From a checkpoint of a small self-supervised image encoder.
Data: trained on microscope photos of single blood and bone marrow cells, 97085 training examples, 22.7 epochs.
Rows from block 6 of a small self-supervised image encoder, named by matrix and row number. Rows with one number belong to one channel. Each number is 128 + 32 x the weight over its row's rms, rounded and kept within 0 to 255. All counts start at 0.
After each channel's rows are labels from the 100 images, of 14976, where the channel reaches its highest value: "top examples" is what is common among them. Only what is clearly more common there than usual is listed. The data: microscope photos of single blood and bone marrow cells. In brackets: how many of the 100.
# convs1: 3x3 conv (model.blocks.6.convs.1.weight, 192x192x3x3, each kernel summed), inputs 48-95
# convs2: expand pointwise conv (model.blocks.6.convs.2.weight, 768x192x1x1, transposed), outputs 48-95

convs1.99 [162 137 161 156 122 122 100 111 129 147 111  91  61  81  82 134 159 186  56 181 129 134 144 139 146 147 105 129 104 155 152 155 149 120 110 159  65 159 161 160 111 103  90 161 163 140 139 156]
convs2.99 [ 96 142 104 119 143 127 165 110 110  61 122 102 113 140 151  79  95 127 149  90 102  72 130  91 140 165 116 155  90 144  97 106  62  71 139  84 163  94 146 148 134  91 129  60 126 151  79 123]
top examples: cell type: lymphocyte (44)

convs1.128 [ 95 175  79  80 122 109 128 121 133 144  67  95 133 162 145 105  31 118 164 159 124 103 106 156 120 117  95  98 106  79 100 135  49 106 129 105 156 144 159 137 106 128 135 150 101 113 109 111]
convs2.128 [195 114 151 155  76  56 137  50 155 110 126  93  83 136 207 130 109 165 196 141 153 151 125 120 174  90  84 159 130 112 157 144 117 180 158 196 152 100 137 110 107 102 100 180 137 110  71 103]
top examples: cell type: erythroblast (34)

convs1.15 [117 184 128 102  81 120 106 124 172  72 147  94 116 135  74 159 135 153 165 135 117 137  47 117 129 106 139  90  86 129 181  89  92 113 109  93 131  91 107 101 100  98 117 125  81 130 126 161]
convs2.15 [101 113 132  78 122 105 170 134 155 126  84 106  82 129 130  69  58  74 145 118  72 104 179 126 142 108  81 101  74 148 121 174  82  92 110  96 107 154 140 162 111 160 111  84 128 158  89  86]
top examples: cell type: segmented neutrophil (46); smear: peripheral blood (36)

convs1.164 [ 83   9 149 109 126  84 101 137  91 122  73 178 143 168 156 113  89 114  78  68 142  97 129 125 122 142 175 128  84 146  80 129 161 126  78 118 133 140 107 141 200 105  90 127 105 125 207 142]
convs2.164 [128 100  65  50 144 190  58 129 124 113 138 127 138 104 148 138 130  76 160 142 122  99 144 174 178 120 191 156 107  85  88 138 194 153  80 186 133  90 127 124 149 100 129 140  98  76 150 116]
top examples: cell type: erythroblast (51)

convs1.116 [142  72  89 149 157 184 151 160 128 133 131 108 141  94 145 130 111  96 148  95 162 125 154 133  85 173  50 164 127  78 157 158 162 104 112 134 181 152 182 199 192 126 160 149 136 149 115 131]
convs2.116 [164 122 148 155  93 185 154 156 123  91 101  76  90 144 196  97 120  83  99  67 143 127 100 102 111 118 144 150 121 125 123 134 115 126  99  84 166 202 198 112 135 142 114 141  93 145  88 103]
top examples: cell type: lymphocyte (39)

convs1.27 [ 86 106 103  88 134 105  91  99 100 179 127 128 133 106  86  94  86 195 118 158 110 110 145 132 115 102 149 114 112  41 109 142  29 106 119  88  88 165 189 146 120 127 106 144 115 102 117 130]
convs2.27 [123 149 103  84 112 126 151  96 165 143 188 153  81 109 187 117 115 141 171 154 119  84 106 119 148 128 144 182 122 128 144 111 138 147 214 122 168  84 120 125  95 120 153 131 142 137 134 125]
top examples: cell type: segmented neutrophil (75); smear: peripheral blood (45)

convs1.60 [126  50 129 118 129 121 157 113 167 100 108 127 116 147  88 133  95  34  88  87 166 135 119 128  46 106 124 124 131  66 163 134 169 161 121  86 150 115 157 186 136 155 135 142 107 160 115 139]
convs2.60 [136 174  97 130 109 161 144 126   0 110 131 137 124  73 132 161  87 131 159 134 130 123 130 132 117 119 138 162 114 147 116 134 143 107 156 154 148 168 207 114  85 148 147 131 128 101 113 115]
top examples: cell type: lymphocyte (35)

convs1.16 [156  74 158  49 109 151  68 104 169 139 140 111  96 124  61 143 137 127 126 130 213 150 108  90  90 111 169 124 130  99 116  60  98 176 160 103  95 107 130 157 110 117  92 121 105 138 137 172]
convs2.16 [ 94 131 103 152 154 151 145 133  72 109  89 125  99 176 121 136 145  96 129  87  92 105 162 128 150 113  91 118  92 149 115 143 100  98 138  98 145 106 117 120 142 104   1  58 125 129 190 143]
top examples: cell type: segmented neutrophil (53); smear: peripheral blood (42)

convs1.180 [129 105 127  77 133 148 131 150 110  99 123 132 134 126 108  92 121 113 155  64 119 170 153 115 131 124 191 157 109  80 115  52 115 124 163  88 134 119 138 106 143 107 131 116 138  65  67 130]
convs2.180 [125 132 185 119 172 166 117 127 108 173 128 174 112 110 199 126 112  86 121  79 140 133 155  96 145  65 135  98 139 153 158  84 142 184 121 112 106 179 119 123  83 102 105 134 123 140 138 153]
top examples: smear: peripheral blood (42)

convs1.51 [135 158 177 161 114 137  56 136 123  70  82 119 122 196  86 126 135 108 180 117 118 170 150 113 139 151 165 132  66 118 133 119  81 131 154 155 138 160 115 136  73 131  55 120 128 108 124  99]
convs2.51 [137 144 109 103  42  77 186 171 120  71 123 124 196 109  85 143 184 191 188 188 178 190 173 151 113 133 105 154 165 154  95 123 140 170 119 113 122 115 171 136 107 112 167 171 103 139 160 147]
top examples: cell type: lymphocyte (34)

convs1.162 [116  87 125 113 123 163 173 173 145  55 155 123 139 112 164  79 111  34 152 116 176 100 179 191 147 139  53 105 126 135 108  54 124 114 105 159 147  97 140 141 112 109 119 103 161 153 110 127]
convs2.162 [116 132 194 108 128  47 185  51  87 109  85 143  95  66 162 129  90  99 139 100 115 130 149 131 124 144 135 149 122 138 151  81 105 126 119 142 142 147 121 145  99  83 138 128  84 118  77 119]
top examples: cell type: blast (27)

convs1.124 [131 183 122 148  97 133 154 102 113  87  98 162 158 167 156 150 126 113 121  75  82 151 103 122 144 151 111 109 158 166  84 142 118 158 166 149 160 143 116 151 100 177 132 110 130 108 140 157]
convs2.124 [167 157 140 116 104 130 169 153 150 128 143 105 106 129  88 139 114  98 146 123  52 131 126 115 133 103 146 118 131 139 112 183  97 208 143 102 130 116 126 139 189 131 168 117 120 213 110 173]
top examples: cell type: blast (26)

convs1.45 [ 94 188 148  88  95 141 116 164 101  88  81 125 138 174 183  98 132 103 208 109 158 124  75 112  93 123  95 178 104 164 104 105 107 147  99 138 167 130 120 135 145  88 128 135  80 143 140 111]
convs2.45 [108 188 107 139 127 132 154 207 104  95 108 157 130 144 168 143  88 102 145  98 125 152 162  86 113 137 108 104 148 105 134 153 138 160  80 132 184 144  98 110 116 123 126 141 114 106 178 107]
top examples: cell type: erythroblast (52)

convs1.175 [127 194 129 207 120  70 117  75 208 133 112 114  90 180 103 136 143 114 126 110  92  97 158 123 148 197  72  75  64 146 172 144 171 155 132 108 128  79 137 149 143 113 158 127 158 136 103 118]
convs2.175 [ 74 180  89 130  73  64 105 145 103 123  57  78 115 101 132 120 114 145 144 126  96 135  94 130 136 132 116 130  96 151 147 127 122 126 159 117 131 125 167 126 154 106 142 133  57 126  89 139]
top examples: cell type: lymphocyte (35)

convs1.40 [152 128 161  68 105 126 107  51 159 152 110 139 176 141  77 191 151 144 131 136 124 174 116 144  71  59 147 162  88 109 149  80 120 194 134 160 120 108 115  84 124 157 152 113 115 115 126 101]
convs2.40 [ 74 142 104 137 133 149 154 166 126 119 147 112 106 133 155  90 118 122 122 121  89 127 154  86  94 134 112 142 124 168 115 179  94  59 120 139 150 124 154 158 109 181  68 108 189 164 155  66]
top examples: cell type: erythroblast (51)

convs1.46 [193 113 146 160 153 153 119  99 128  95 104  78  66  93  58 152 173 141  35 102 119 122  80 157 155 102 110 147 122 126 150 155 156 159 129 130  41 132  90 156 140  94 142 157 104 167 129 131]
convs2.46 [153 112 156 178 151 132  88 144 103 188 154 103 112  99 103  94 119 133 104 154 121 140  97  75 110 122 146 121  92 111  90 154 105 130  99 198  93 144 155 136  91  83 112 109 174 117 140 118]
top examples: cell type: segmented neutrophil (45)

convs1.148 [ 95 134 126  90 116 155 162 216 128  88 115 140 124  63 134 150 162 110 116 102  53 161 191 163 194 161 117 155 129 135 131  42 168 113 192 142 125 129 143 190 139 177 114 122 189  75 136 126]
convs2.148 [ 80 134 163 112 146 128 120  79 127 134  52 147  94 166 129 114 138 136  73 114 102 123 120  85 116 138  87 154 184 138 111  82 150 123  91 115 138 174 130  77 174 136 124 119 116 146 106 175]
top examples: cell type: blast (32)

convs1.87 [110 175 117  80 103  83 116 110 100 141 126 152 165 190 124  99 137 123 146 130  58 169 142 163  76 166 172 104  77 110 124 118 105 179 176 134 140 155 136 137 140 197 184 116 103 140 108 119]
convs2.87 [115 153 115  95  66 132 153  69 144 105 133 117 130 121 156 113 135 109 157 137 102 124 118 139 157 130 154 159 113 134  96 143 177 103 164 123 149  68 198  89  96 159 123 142 170 165  27 111]
top examples: cell type: band neutrophil (26)

convs1.170 [131  73  71  94 104 119 103  80 142  52 145  83 176 164 144 155  99 104 126  97 130 126 163 158 102 141  79 127 141 113  97 104 127 136  95 114 163 150 167 154 122 112 175 104 152 152 158 172]
convs2.170 [147 143 136 146  92 151 188 102 142 174 126 122 122 166 114 119 149 212 145 151 127 139 164 117 165 157 148 111 181 130 159  74 154 178 225 130  98 194 141 132 132 102  99 107  51 115  69 126]
top examples: cell type: erythroblast (60)

convs1.24 [107  97  74 122 143  89  91 125 160 181  80  60 101 106  68  91 120 104 140 147 136 116 101  61 121 118 168 168 133  88 145 106 104  96 164 130  69 103 162 116 116  77 102 166 106 122 115 138]
convs2.24 [125 128 124 115  67  93 113 120 125 146 153  88  68  88 149 147 148 122 129 111 133  58 137 112 117 111  65 137 166 123 115  81  80 140 136  89 175 139 157  80 112 134 105 151 150 110 142  84]
top examples: smear: peripheral blood (98)

convs1.138 [122 180 108 135 155 141 129 213 100 142 147 144 139 158 116 103  69 138 131 152 138  69 179 117 112 178  93 110  91 110 115 157 116 140  93 134 157 176 213 187 178  84 113 168 169 116 150 113]
convs2.138 [127 124 131 197 110 100  91 115  98  91 137 127 144 109 115 140 119 125 131 136  78 114 163 141 238 152 118 122 138 105 159 116 191  94 163 206 121 114 139  83  72 103 113 107 139  78 108  90]
top examples: cell type: promyelocyte (29)

convs1.130 [111 135  97 126 118 177 101 146 200 143 135 102 134 140 103 118 211 100 129 104 174 135 124 118  77 133 120 145 158 166  54 134 165 139 128 109 156  88  72 156  98 124 138  70 139 116 133 106]
convs2.130 [133 179  99 149  64 141 125 157 102  59  53 121 151 109  99 167 155  56 159 147  61  99 173 167 137 169  70 133 121 112 146 108 126 114 120 110 130 148 123 144 143 111  37  78 108 123 130 136]
top examples: cell type: lymphocyte (35)

convs1.123 [156  76  89 102 114 102 120 121 155 124 132 155 108 143 126 125 109 129 101 115 139 201 142  93 139 121 178  94  72 174 145 103 149 128 158  91 124 128 120 158 133 151 114 116 149 113 145 186]
convs2.123 [ 61 120  95 103 164 156 108 127 109 117 103 136 102 109 176 104 129 120 162  46  88 134 113 110 129  99  71 135  78 110 116 115 161 154 130  95 152 127 115 116 147  81 123 112  86  98 113  97]
top examples: cell type: lymphocyte (35); smear: peripheral blood (35)

convs1.91 [ 93  66  98  93 189 112  87 155 113  94  80 147 110 102  68 209 102 119  69 107 108  92 130 167 131 137 146 115 116  58 146 136 151 113 104 119 143 150 107 119 181 104 120  93 155 135 133 122]
convs2.91 [122 150 130  84 158 159  67 139  99  65 160 128 147 121 133 136 169 129 107 117 194 119 178 187 182 102 157 101 202 134  97 151 108 138  53  96 117  76  81 138 146 104 106 140  59 112 126 158]
top examples: cell type: erythroblast (38)

convs1.33 [117 160 125  97  87 119 118  98  70  72 108  82 131  81  89 187 122 164 113 150  90 156  71  99 168  95 152 161 128 149 157 115 122 115 112 105  98 153 132 160  91 105 121 138 121 114 149 167]
convs2.33 [ 96 155  73 126  95 120 169 153  80 107 118  83  99  85 122  95  85 123 121  91  65 118 124 169 162  84 126 148 120 165 144 151 154  80 169 108 134 129 135 175  76 137 106 102 146 138 151  54]
top examples: cell type: lymphocyte (37)

convs1.103 [131 136 111 113 148  82 121 101 118 130  96  84  92 128  77 178 129 135 107 141  60 135 119  88 136 198  98 104 134 113 115 160 138 181 122 152  96 137  94  93 134 152 124 113 152  86 109 116]
convs2.103 [ 94 140 178 149 203 150 141 144 126 112 146 158 121 129 151 147 129 123 111 140  88 161 135 131 143 125 188 115 146 104 142  87 162 135 116 123 110  90 115 183 144 158 148 117  69 199  99  68]
top examples: cell type: blast (26)

convs1.145 [125 123 128 155 129 189 109 137  86 146 143 164 171 131 115  86  97 148 106 135 132  56  91 153 113 113  73  89 119 139 125 167 153 127 102 126 158 137 144 130 179 111 146 151 120 115 131 132]
convs2.145 [124 113 102 128 176 124 125  92 148 133 188 130 153  90 140 130 141 135 110 163  87 219 176 100 123 164 177 131 162 124  88 102 154 121 149 143 121 126 123 136  54 141 145 124 159 131 120 160]
top examples: cell type: erythroblast (38)

convs1.156 [138 101  88 111 111  61 110 102 122 113 125 100 191 144 148  79 147  70 193 118 110 156 123 127  43 122 158 100 107  89  63 124 101 135 132 195 156  82 118 118  73 180 121 106 121 136 118 147]
convs2.156 [124 166 144 127  96  80 182  58 125 152 184 128 116 105 118 136 130 137 160 152 150 146 109 121 117 176 122 166 113 146 103 132 112 178 182 163 122 132 178 131 114 130 128 111 118  99  46 105]
top examples: cell type: plasma cell (25)

convs1.110 [119 110 105  99 151 152 133 121 111 142  95 148 137  92  97 111 128 146 116  86 102 107 167 124 130 104 149 143  53  88 132 112 113 108 125  89 110 104 147 138 159  90 153 135 151 105 107 163]
convs2.110 [ 88 135 149 119 128 151 148 112  57 106 113 193 117 149 146  96 104 173  92 124 121  98 129 114 177 103 120 163 134 154 135 116 144 120 123 122 140 117 106 127 118  58 138 112  91 115 111 166]
top examples: smear: peripheral blood (48)

convs1.41 [ 75 120  87 174 161 123 182 163 166 125 142 117 160 151  84 149 221 151 184 149  72 135 137 159 137 203 113 117 120 114 145 144 170 125 145 184 152 149 120 151 131 116 163 114 177 131 111 120]
convs2.41 [132 117 162 163 157 167 147 138 179 104 139 149 157 115  94 117 144 135 146 155 140 130  70 181  99 162 118 131  86 148 142 145  96 103 110 119 137 129  76 137 139 183 190 120 110 136  98 106]
top examples: cell type: artefact (28)

convs1.34 [120 140  63 164 162 118 139 161 167 171  93 114 102  54 161 126 159 151 124 108 151 155  34  86 166 114 158 143 139 154 101 161 157 118 103 140  76 134  51 118  97 125 135  81 110 163 136 125]
convs2.34 [117 143 124  74 147 214 102 124 133 158 135  21  86  85  74 108 126 106 124 123 183  77 105 165  80  77 173  78 133  64 109 144 122 117 178 118  96 139 123  65 165 163 114 141 138 146  81  84]
top examples: cell type: promyelocyte (30)

convs1.140 [142 117  57 149 121 135 150 159 141  98 113 141  83 124 181 143 159 127  56  84 168 120 102 120 154 137 117 116  82 210 138 171 173 112  85 178 114 153  85 144 128 120 102 111 150 142 150 144]
convs2.140 [128 201 122 122 139 186 115 135 111  95 100  54 100 112 132 126 134  82 157 126  85 156 128 121 123  86 158 125  96  95 123  73  94 128  68 142 127 137 129 115 124 109 102  76 136 123  64 195]
top examples: cell type: erythroblast (48)

convs1.90 [108 137 151  91 107 137 148 149 158 116  95 128 119 121 105 119 142 112 129  91 141 125 146 157 185 166  98 128 107 108  78  69 151 184 161  78 120 113  90 133 142 188 140 114 154  87  76 129]
convs2.90 [120 128 175 143 139 138 152 141  63 151 108 120 162 142 154  87  91  88 139 167 104 122 185  98  95 115 144 155 142 137 161 107 175 133 104 148  62 147 128 127 112 109 131  78 117 137  74 162]
top examples: cell type: plasma cell (29)

convs1.184 [181 123 124 181 154  77 134 120 142 175 138 147 112 127 100 161 162 145 110 142 129 161 133 149 165 159 167  89 125 126 195 160 156 165 167 184 108  85 107 136 177 170 136 135 144 141 108 142]
convs2.184 [ 83 142  73 137 125 127 141 146 119 120 141 131 106 107 134 137 104  98 150  83  90 127  24 148 136 142 103  82  76 102 129  99  63 113  88  86 112 137 134  94 130 160 128 104 160  87 115  99]
top examples: cell type: lymphocyte (34)

convs1.190 [109 157 143 127  42  82 133 154 101  67 135 124 133 130 131 167 146 114  82 179 106 173  66  89 146 127 128 101 143 162 177 120 122  85 128 120 131 134 119 133  82  62  80 124  79  98 126 112]
convs2.190 [146 182 132 117 100 139 176 184 106 146  95  74 146 142  97  19 157 196 120 129 123 156 150 167 124 146  81 123  95 169 104 161 113 134 122 152 177 113 126 179  72 136  94 112 131 147 155  89]
top examples: cell type: segmented neutrophil (54); smear: peripheral blood (51)

convs1.74 [ 89 135  81 138 128 144 104 107 143 130 128 115 126 112 147  83 147 168 151 129 157 111  34  84  57  83 168 143 148 133 140 146 114 113  69 129 126  69 114  95 103  96 137 120  33  96 143 122]
convs2.74 [ 83 167 136 119 122 157 168 142 125 127 133 127 160 160 119 151 173  58 141  78  73 161 125 124 164 181 101 101 127 157 184 129 118 111 111  79 173  97 163 145 124 120 121  70  85 108 165  70]
top examples: cell type: erythroblast (38)

convs1.120 [116 105 106  68 110 122 100 138 148 162 162 144 130 131 108 128  59 175  99 123 111 191 111 127 111 114 157 130  56 129 131  94  76 125 102 133 125 105  61 128 133 115 113 104 107  90 126 116]
convs2.120 [ 83 135 106 168 160 159 160 171 129  61  84 132 184 188 121  99 132 158 104 133 155 155 160  93 159 130 143  69 130 220  66  99 152  98  88 125  81 123  67 159 153 176 110 126 106 109 194 126]
top examples: smear: peripheral blood (61); cell type: lymphocyte (34)

convs1.169 [ 77 161 111 166 131 154  81 136 119 138 147 149 104 103 152 105 119 151 115 151 144 138 109 181  99  82  84 137 113 119 113 151 105 151  65  78 137 100 169 104 205  89 138  99 111 111 169 101]
convs2.169 [166 171  85 139 166 143 109 161 193  95 118 103 132 126 100 163 187 117 113 173 158 123 157 111 124 165  81 142 151  92 143 146 125 128  82 144  49  50 131  92 115 169 156 121 137 153 164 158]
top examples: cell type: segmented neutrophil (52)

convs1.39 [ 98 157 109 105 137  51 113  57  77 162 192 137 129 111 105 135 117 203  68 136 137 180  48 155 147 158 151 149 116 141 124 127 109 146  95 205 166  51  51  90 159 131  89 137 104 142 157 129]
convs2.39 [ 36  80 171 101 129 156 123 175 152 123 148 104  85 145 106 135 154 129 126  86 174 152  60 113  76 143 179 124 151 115  85 137 134 112 145 121  61  72  75  91 120 135 131 115 131  94 144  88]
top examples: cell type: blast (28)

convs1.191 [180 146 113 123 102 100 130 172  67  98 126 131 159 125 129 129 142 115 150  79 132 137 155 158 161 118 117 162 127 111 105 108 132 145 140 116 116  88 166 164 147 131 161 123 140 165  90 172]
convs2.191 [119  77 144 111  97 115 126 112 147 148 124 122  76 137 122 150  67 131 110 107 128  65 103 108 100 126  33 152 154 111 157 111 144 121 151 117 166 169 141 156 141 157  92 113 141 173  83 137]
top examples: cell type: blast (30)

convs1.127 [ 90  57 106  69 117 124 111 124 175 116  82 116 106 131 121  74  91  58 119 118 156 112 131 111  97 141  72 123  94  26  74  80  96  92 107 117 123 137 131 103 101 106  84 107 110 153 135 139]
convs2.127 [116 182 101  77  69 162 196  89 106 119 164 129 144 102 143 160 172 132 161 174 148  64 126 118 143 169 105 147 101 127 135 132 128 135 135 187 118 157 181 185  71 196 147 119  98 130 136 143]
top examples: cell type: lymphocyte (43)

convs1.176 [180 186 130  57 132 127 141 107 152 135  60 137 183 111 112 201 101  65 135 207 157  73 152 156 133 141 108 143 105  80  83 119 102 162 176 170  98 162 123 118 159 127 123 114 150 174 176 164]
convs2.176 [ 86 126 134 158  94  67  92   5 104 113 173 147 137 120 127 161 129 114 134  99 130 151 145  76 155 109 154  81 130 147 131  91 118  99 104 151 120 146 113 112  53 130 149 109 137 174 115 146]
top examples: cell type: blast (25)

convs1.81 [ 78 153 114 117 128 176 111 138 132 114 123 123 160  74 122 127 111 115  90 151 104 107 175 114 127 139 120 146  90  92 123  97 134  84 130 115  76 134  90 145 108  69 122 102 165 124 151 117]
convs2.81 [140 145 125 176 129 149 164 133 105 152 100 100 163 129  52 156 144 167  98 172  56 174 149 126 133 103  86 158 161 152 115  88 140 149 172 148 119 201 153 155 134 191 121 137  97 127 138 159]
top examples: cell type: promyelocyte (27)