From a checkpoint of a small self-supervised image encoder.
Model: 32-pixel images, arch resnet_bottleneck, activation relu, widths [192, 384, 768, 1536].
Rows from block 5 of a small self-supervised image encoder, named by matrix and row number. Rows with one number belong to one channel. Each number is 50 + 10 x the weight over its row's rms, rounded and kept within 0 to 99. All counts start at 0. After the name is the row's rms in percent of the matrix's.
After each channel's rows are labels from the 100 images, of 14976, where the channel reaches its highest value: "strongest on" is what is common among them; "colour at peak" is the nearest of a few named colours to the mean colour under the peak. Only what is clearly more common there than usual is listed. The data: microscope photos of single blood and bone marrow cells.
# convs1: 3x3 conv (model.blocks.5.convs.1.weight, 192x192x3x3, each kernel summed), inputs 96-191
# convs2: expand pointwise conv (model.blocks.5.convs.2.weight, 768x192x1x1, transposed), outputs 86-171

convs1.38 147:50 36 54 64 47 54 61 49 52 58 56 60 67 56 59 39 42 36 41 44 51 59 44 50 50 70 67 48 46 44 37 37 48 42 48 48 40 38 51 27 62 45 61 56 49 54 48 19 57 33 62 50 56 66 31 39 50 58 29 44 34 44 50 58 57 39 50 53 46 60 48 50 53 13 56 55 57 56 48 54 51 51 67 55 35 43 47 33 62 40 36 42 23 41 40 61
convs2.38 098:62 55 54 57 50 55 35 65 48 41 17 35 47 45 43 60 62 41 58 65 62 42 61 57 46 48 51 49 45 66 44 59 52 52 60 27 28 63 45 41 50 62 42 55 55 49 38 61 41 57 47 54 51 48 24 55 40 55 47 34 49 56 68 65 58 46 57 71 56 57 46 62 54 60 50 56 54 54 25 40 31 49 38 56 40 59
strongest on: cell type: promyelocyte
colour at peak: purple

convs1.63 109:56 61 47 52 38 43 53 46 52 52 39 33 49 48 27 56 26 43 23 59 57 51 39 59 52 57 46 37 53 24 35 28 56 38 52 43 39 46 44 57 54 41 62 56 49 38 49 45 43 49 49 43 40 52 40 59 62 60 45 34 41 31 59 56 39 47 50 51 47 47 32 16 46 49 42 53 53 42 49 60 53 45 38 32 37 45 33 34 58 49 30 46 47 33 58 45
convs2.63 096:52 47 57 56 62 47 48 72 49 48 56 55 35 43 67 54 54 33 55 50 40 55 51 68 44 67 45 59 36 40 56 54 54 52 50 53 55 53 45 45 58 52 42 75 41 58 54 47 41 31 54 54 53 53 47 52 33 52 44 41 36 56 33 52 40 39 50 47 44 64 62 52 66 57 59 38 56 57 51 56 21 30 62 50 57 48
strongest on: cell type: promyelocyte
colour at peak: blue; purple

convs1.112 122:60 49 51 47 39 58 47 56 29 33 44 53 54 62 50 50 53 52 41 37 49 40 54 32 53 38 38 34 39 42 56 57 38 51 42 62 50 42 69 40 53 67 45 34 47 35 49 43 48 51 58 44 48 40 51 49 44 52 50 62 46 32 44 34 43 43 50 52 67 70 25 50 45 30 55 32 40 35 54 49 62 52 43 50 46 55 62 47 46 39 57 35 40 46 56 55
convs2.112 099:56 73 50 50 36 60 62 45 67 54 48 36 42 53 68 54 66 50 62 50 39 60 58 66 73 60 50 48 57 44 57 64 53 61 59 48 41 45 75 42 44 59 41 61 58 50 54 48 64 55 55 65 67 45 54 53 48 62 50 43 66 49 45 50 50 39 44 41 45 39 50 44 56 53 55 50 54 52 42 51 43 58 69 71 55 59
strongest on: cell type: promyelocyte
colour at peak: purple; blue

convs1.59 075:38 53 51 34 53 50 56 60 47 32 61 67 50 53 46 51 40 35 30 63 45 47 43 43 56 49 38 31 43 37 41 42 54 44 47 42 57 57 60 50 48 41 55 32 31 50 53 44 43 43 47 52 48 48 35 67 49 54 42 49 60 38 49 31 52 53 49 43 59 50 38 35 45 39 54 46 32 48 49 59 40 62 41 46 40 48 65 30 45 68 44 44 44 44 56 54
convs2.59 102:54 52 62 43 47 43 25 43 61 50 59 61 42 52 57 61 62 44 32 48 57 51 54 40 36 43 55 44 48 50 47 53 41 68 60 39 57 48 53 61 42 52 57 54 51 44 66 33 47 58 59 66 32 39 55 70 44 33 46 65 54 40 51 31 49 33 54 55 39 50 42 40 56 43 33 55 52 33 55 52 43 45 56 66 51 64
strongest on: cell type: promyelocyte
colour at peak: blue

convs1.30 068:38 59 63 55 46 46 50 56 42 42 32 44 62 46 51 57 59 56 45 57 51 65 45 47 50 47 51 55 50 67 49 50 36 51 44 62 61 29 56 62 62 67 49 55 46 36 50 59 56 53 55 45 53 54 50 46 56 49 45 45 43 46 53 56 46 55 49 51 58 58 18 77 54 50 26 62 49 41 64 44 60 43 54 45 71 54 37 58 49 59 49 63 54 54 47 49
convs2.30 108:52 54 55 19 36 48 45 37 25 52 56 52 52 52 36 47 63 55 56 51 58 41 45 34 55 44 48 52 42 57 40 46 56 54 50 37 43 61 56 42 59 44 56 17 62 30 30 53 59 50 50 35 52 53 45 65 54 44 52 61 59 49 64 63 40 46 46 66 58 64 55 38 51 63 49 50 56 49 57 69 62 39 44 51 38 47
strongest on: smear: peripheral blood; cell type: segmented neutrophil
colour at peak: pink

convs1.105 099:66 54 45 50 60 57 59 59 66 55 53 59 62 55 55 52 34 37 43 58 64 40 48 52 53 59 53 53 59 30 59 30 57 45 53 28 41 54 31 61 51 27 51 63 53 41 43 52 35 50 40 59 63 58 48 50 39 62 52 37 44 43 58 55 48 58 50 52 18 39 57 42 51 59 69 55 53 41 40 65 48 38 49 47 46 44 29 49 57 44 44 56 39 44 59 31
convs2.105 102:55 57 42 40 50 57 39 33 49 61 59 42 53 31 66 42 64 47 81 59 65 64 50 59 53 42 44 49 41 55 58 48 62 52 60 46 48 56 45 52 48 52 32 43 56 54 45 59 34 38 48 61 64 54 45 39 58 60 38 17 58 48 49 35 39 53 37 43 47 49 73 49 53 41 61 39 52 44 46 32 56 55 73 56 46 56
strongest on: cell type: promyelocyte
colour at peak: purple; blue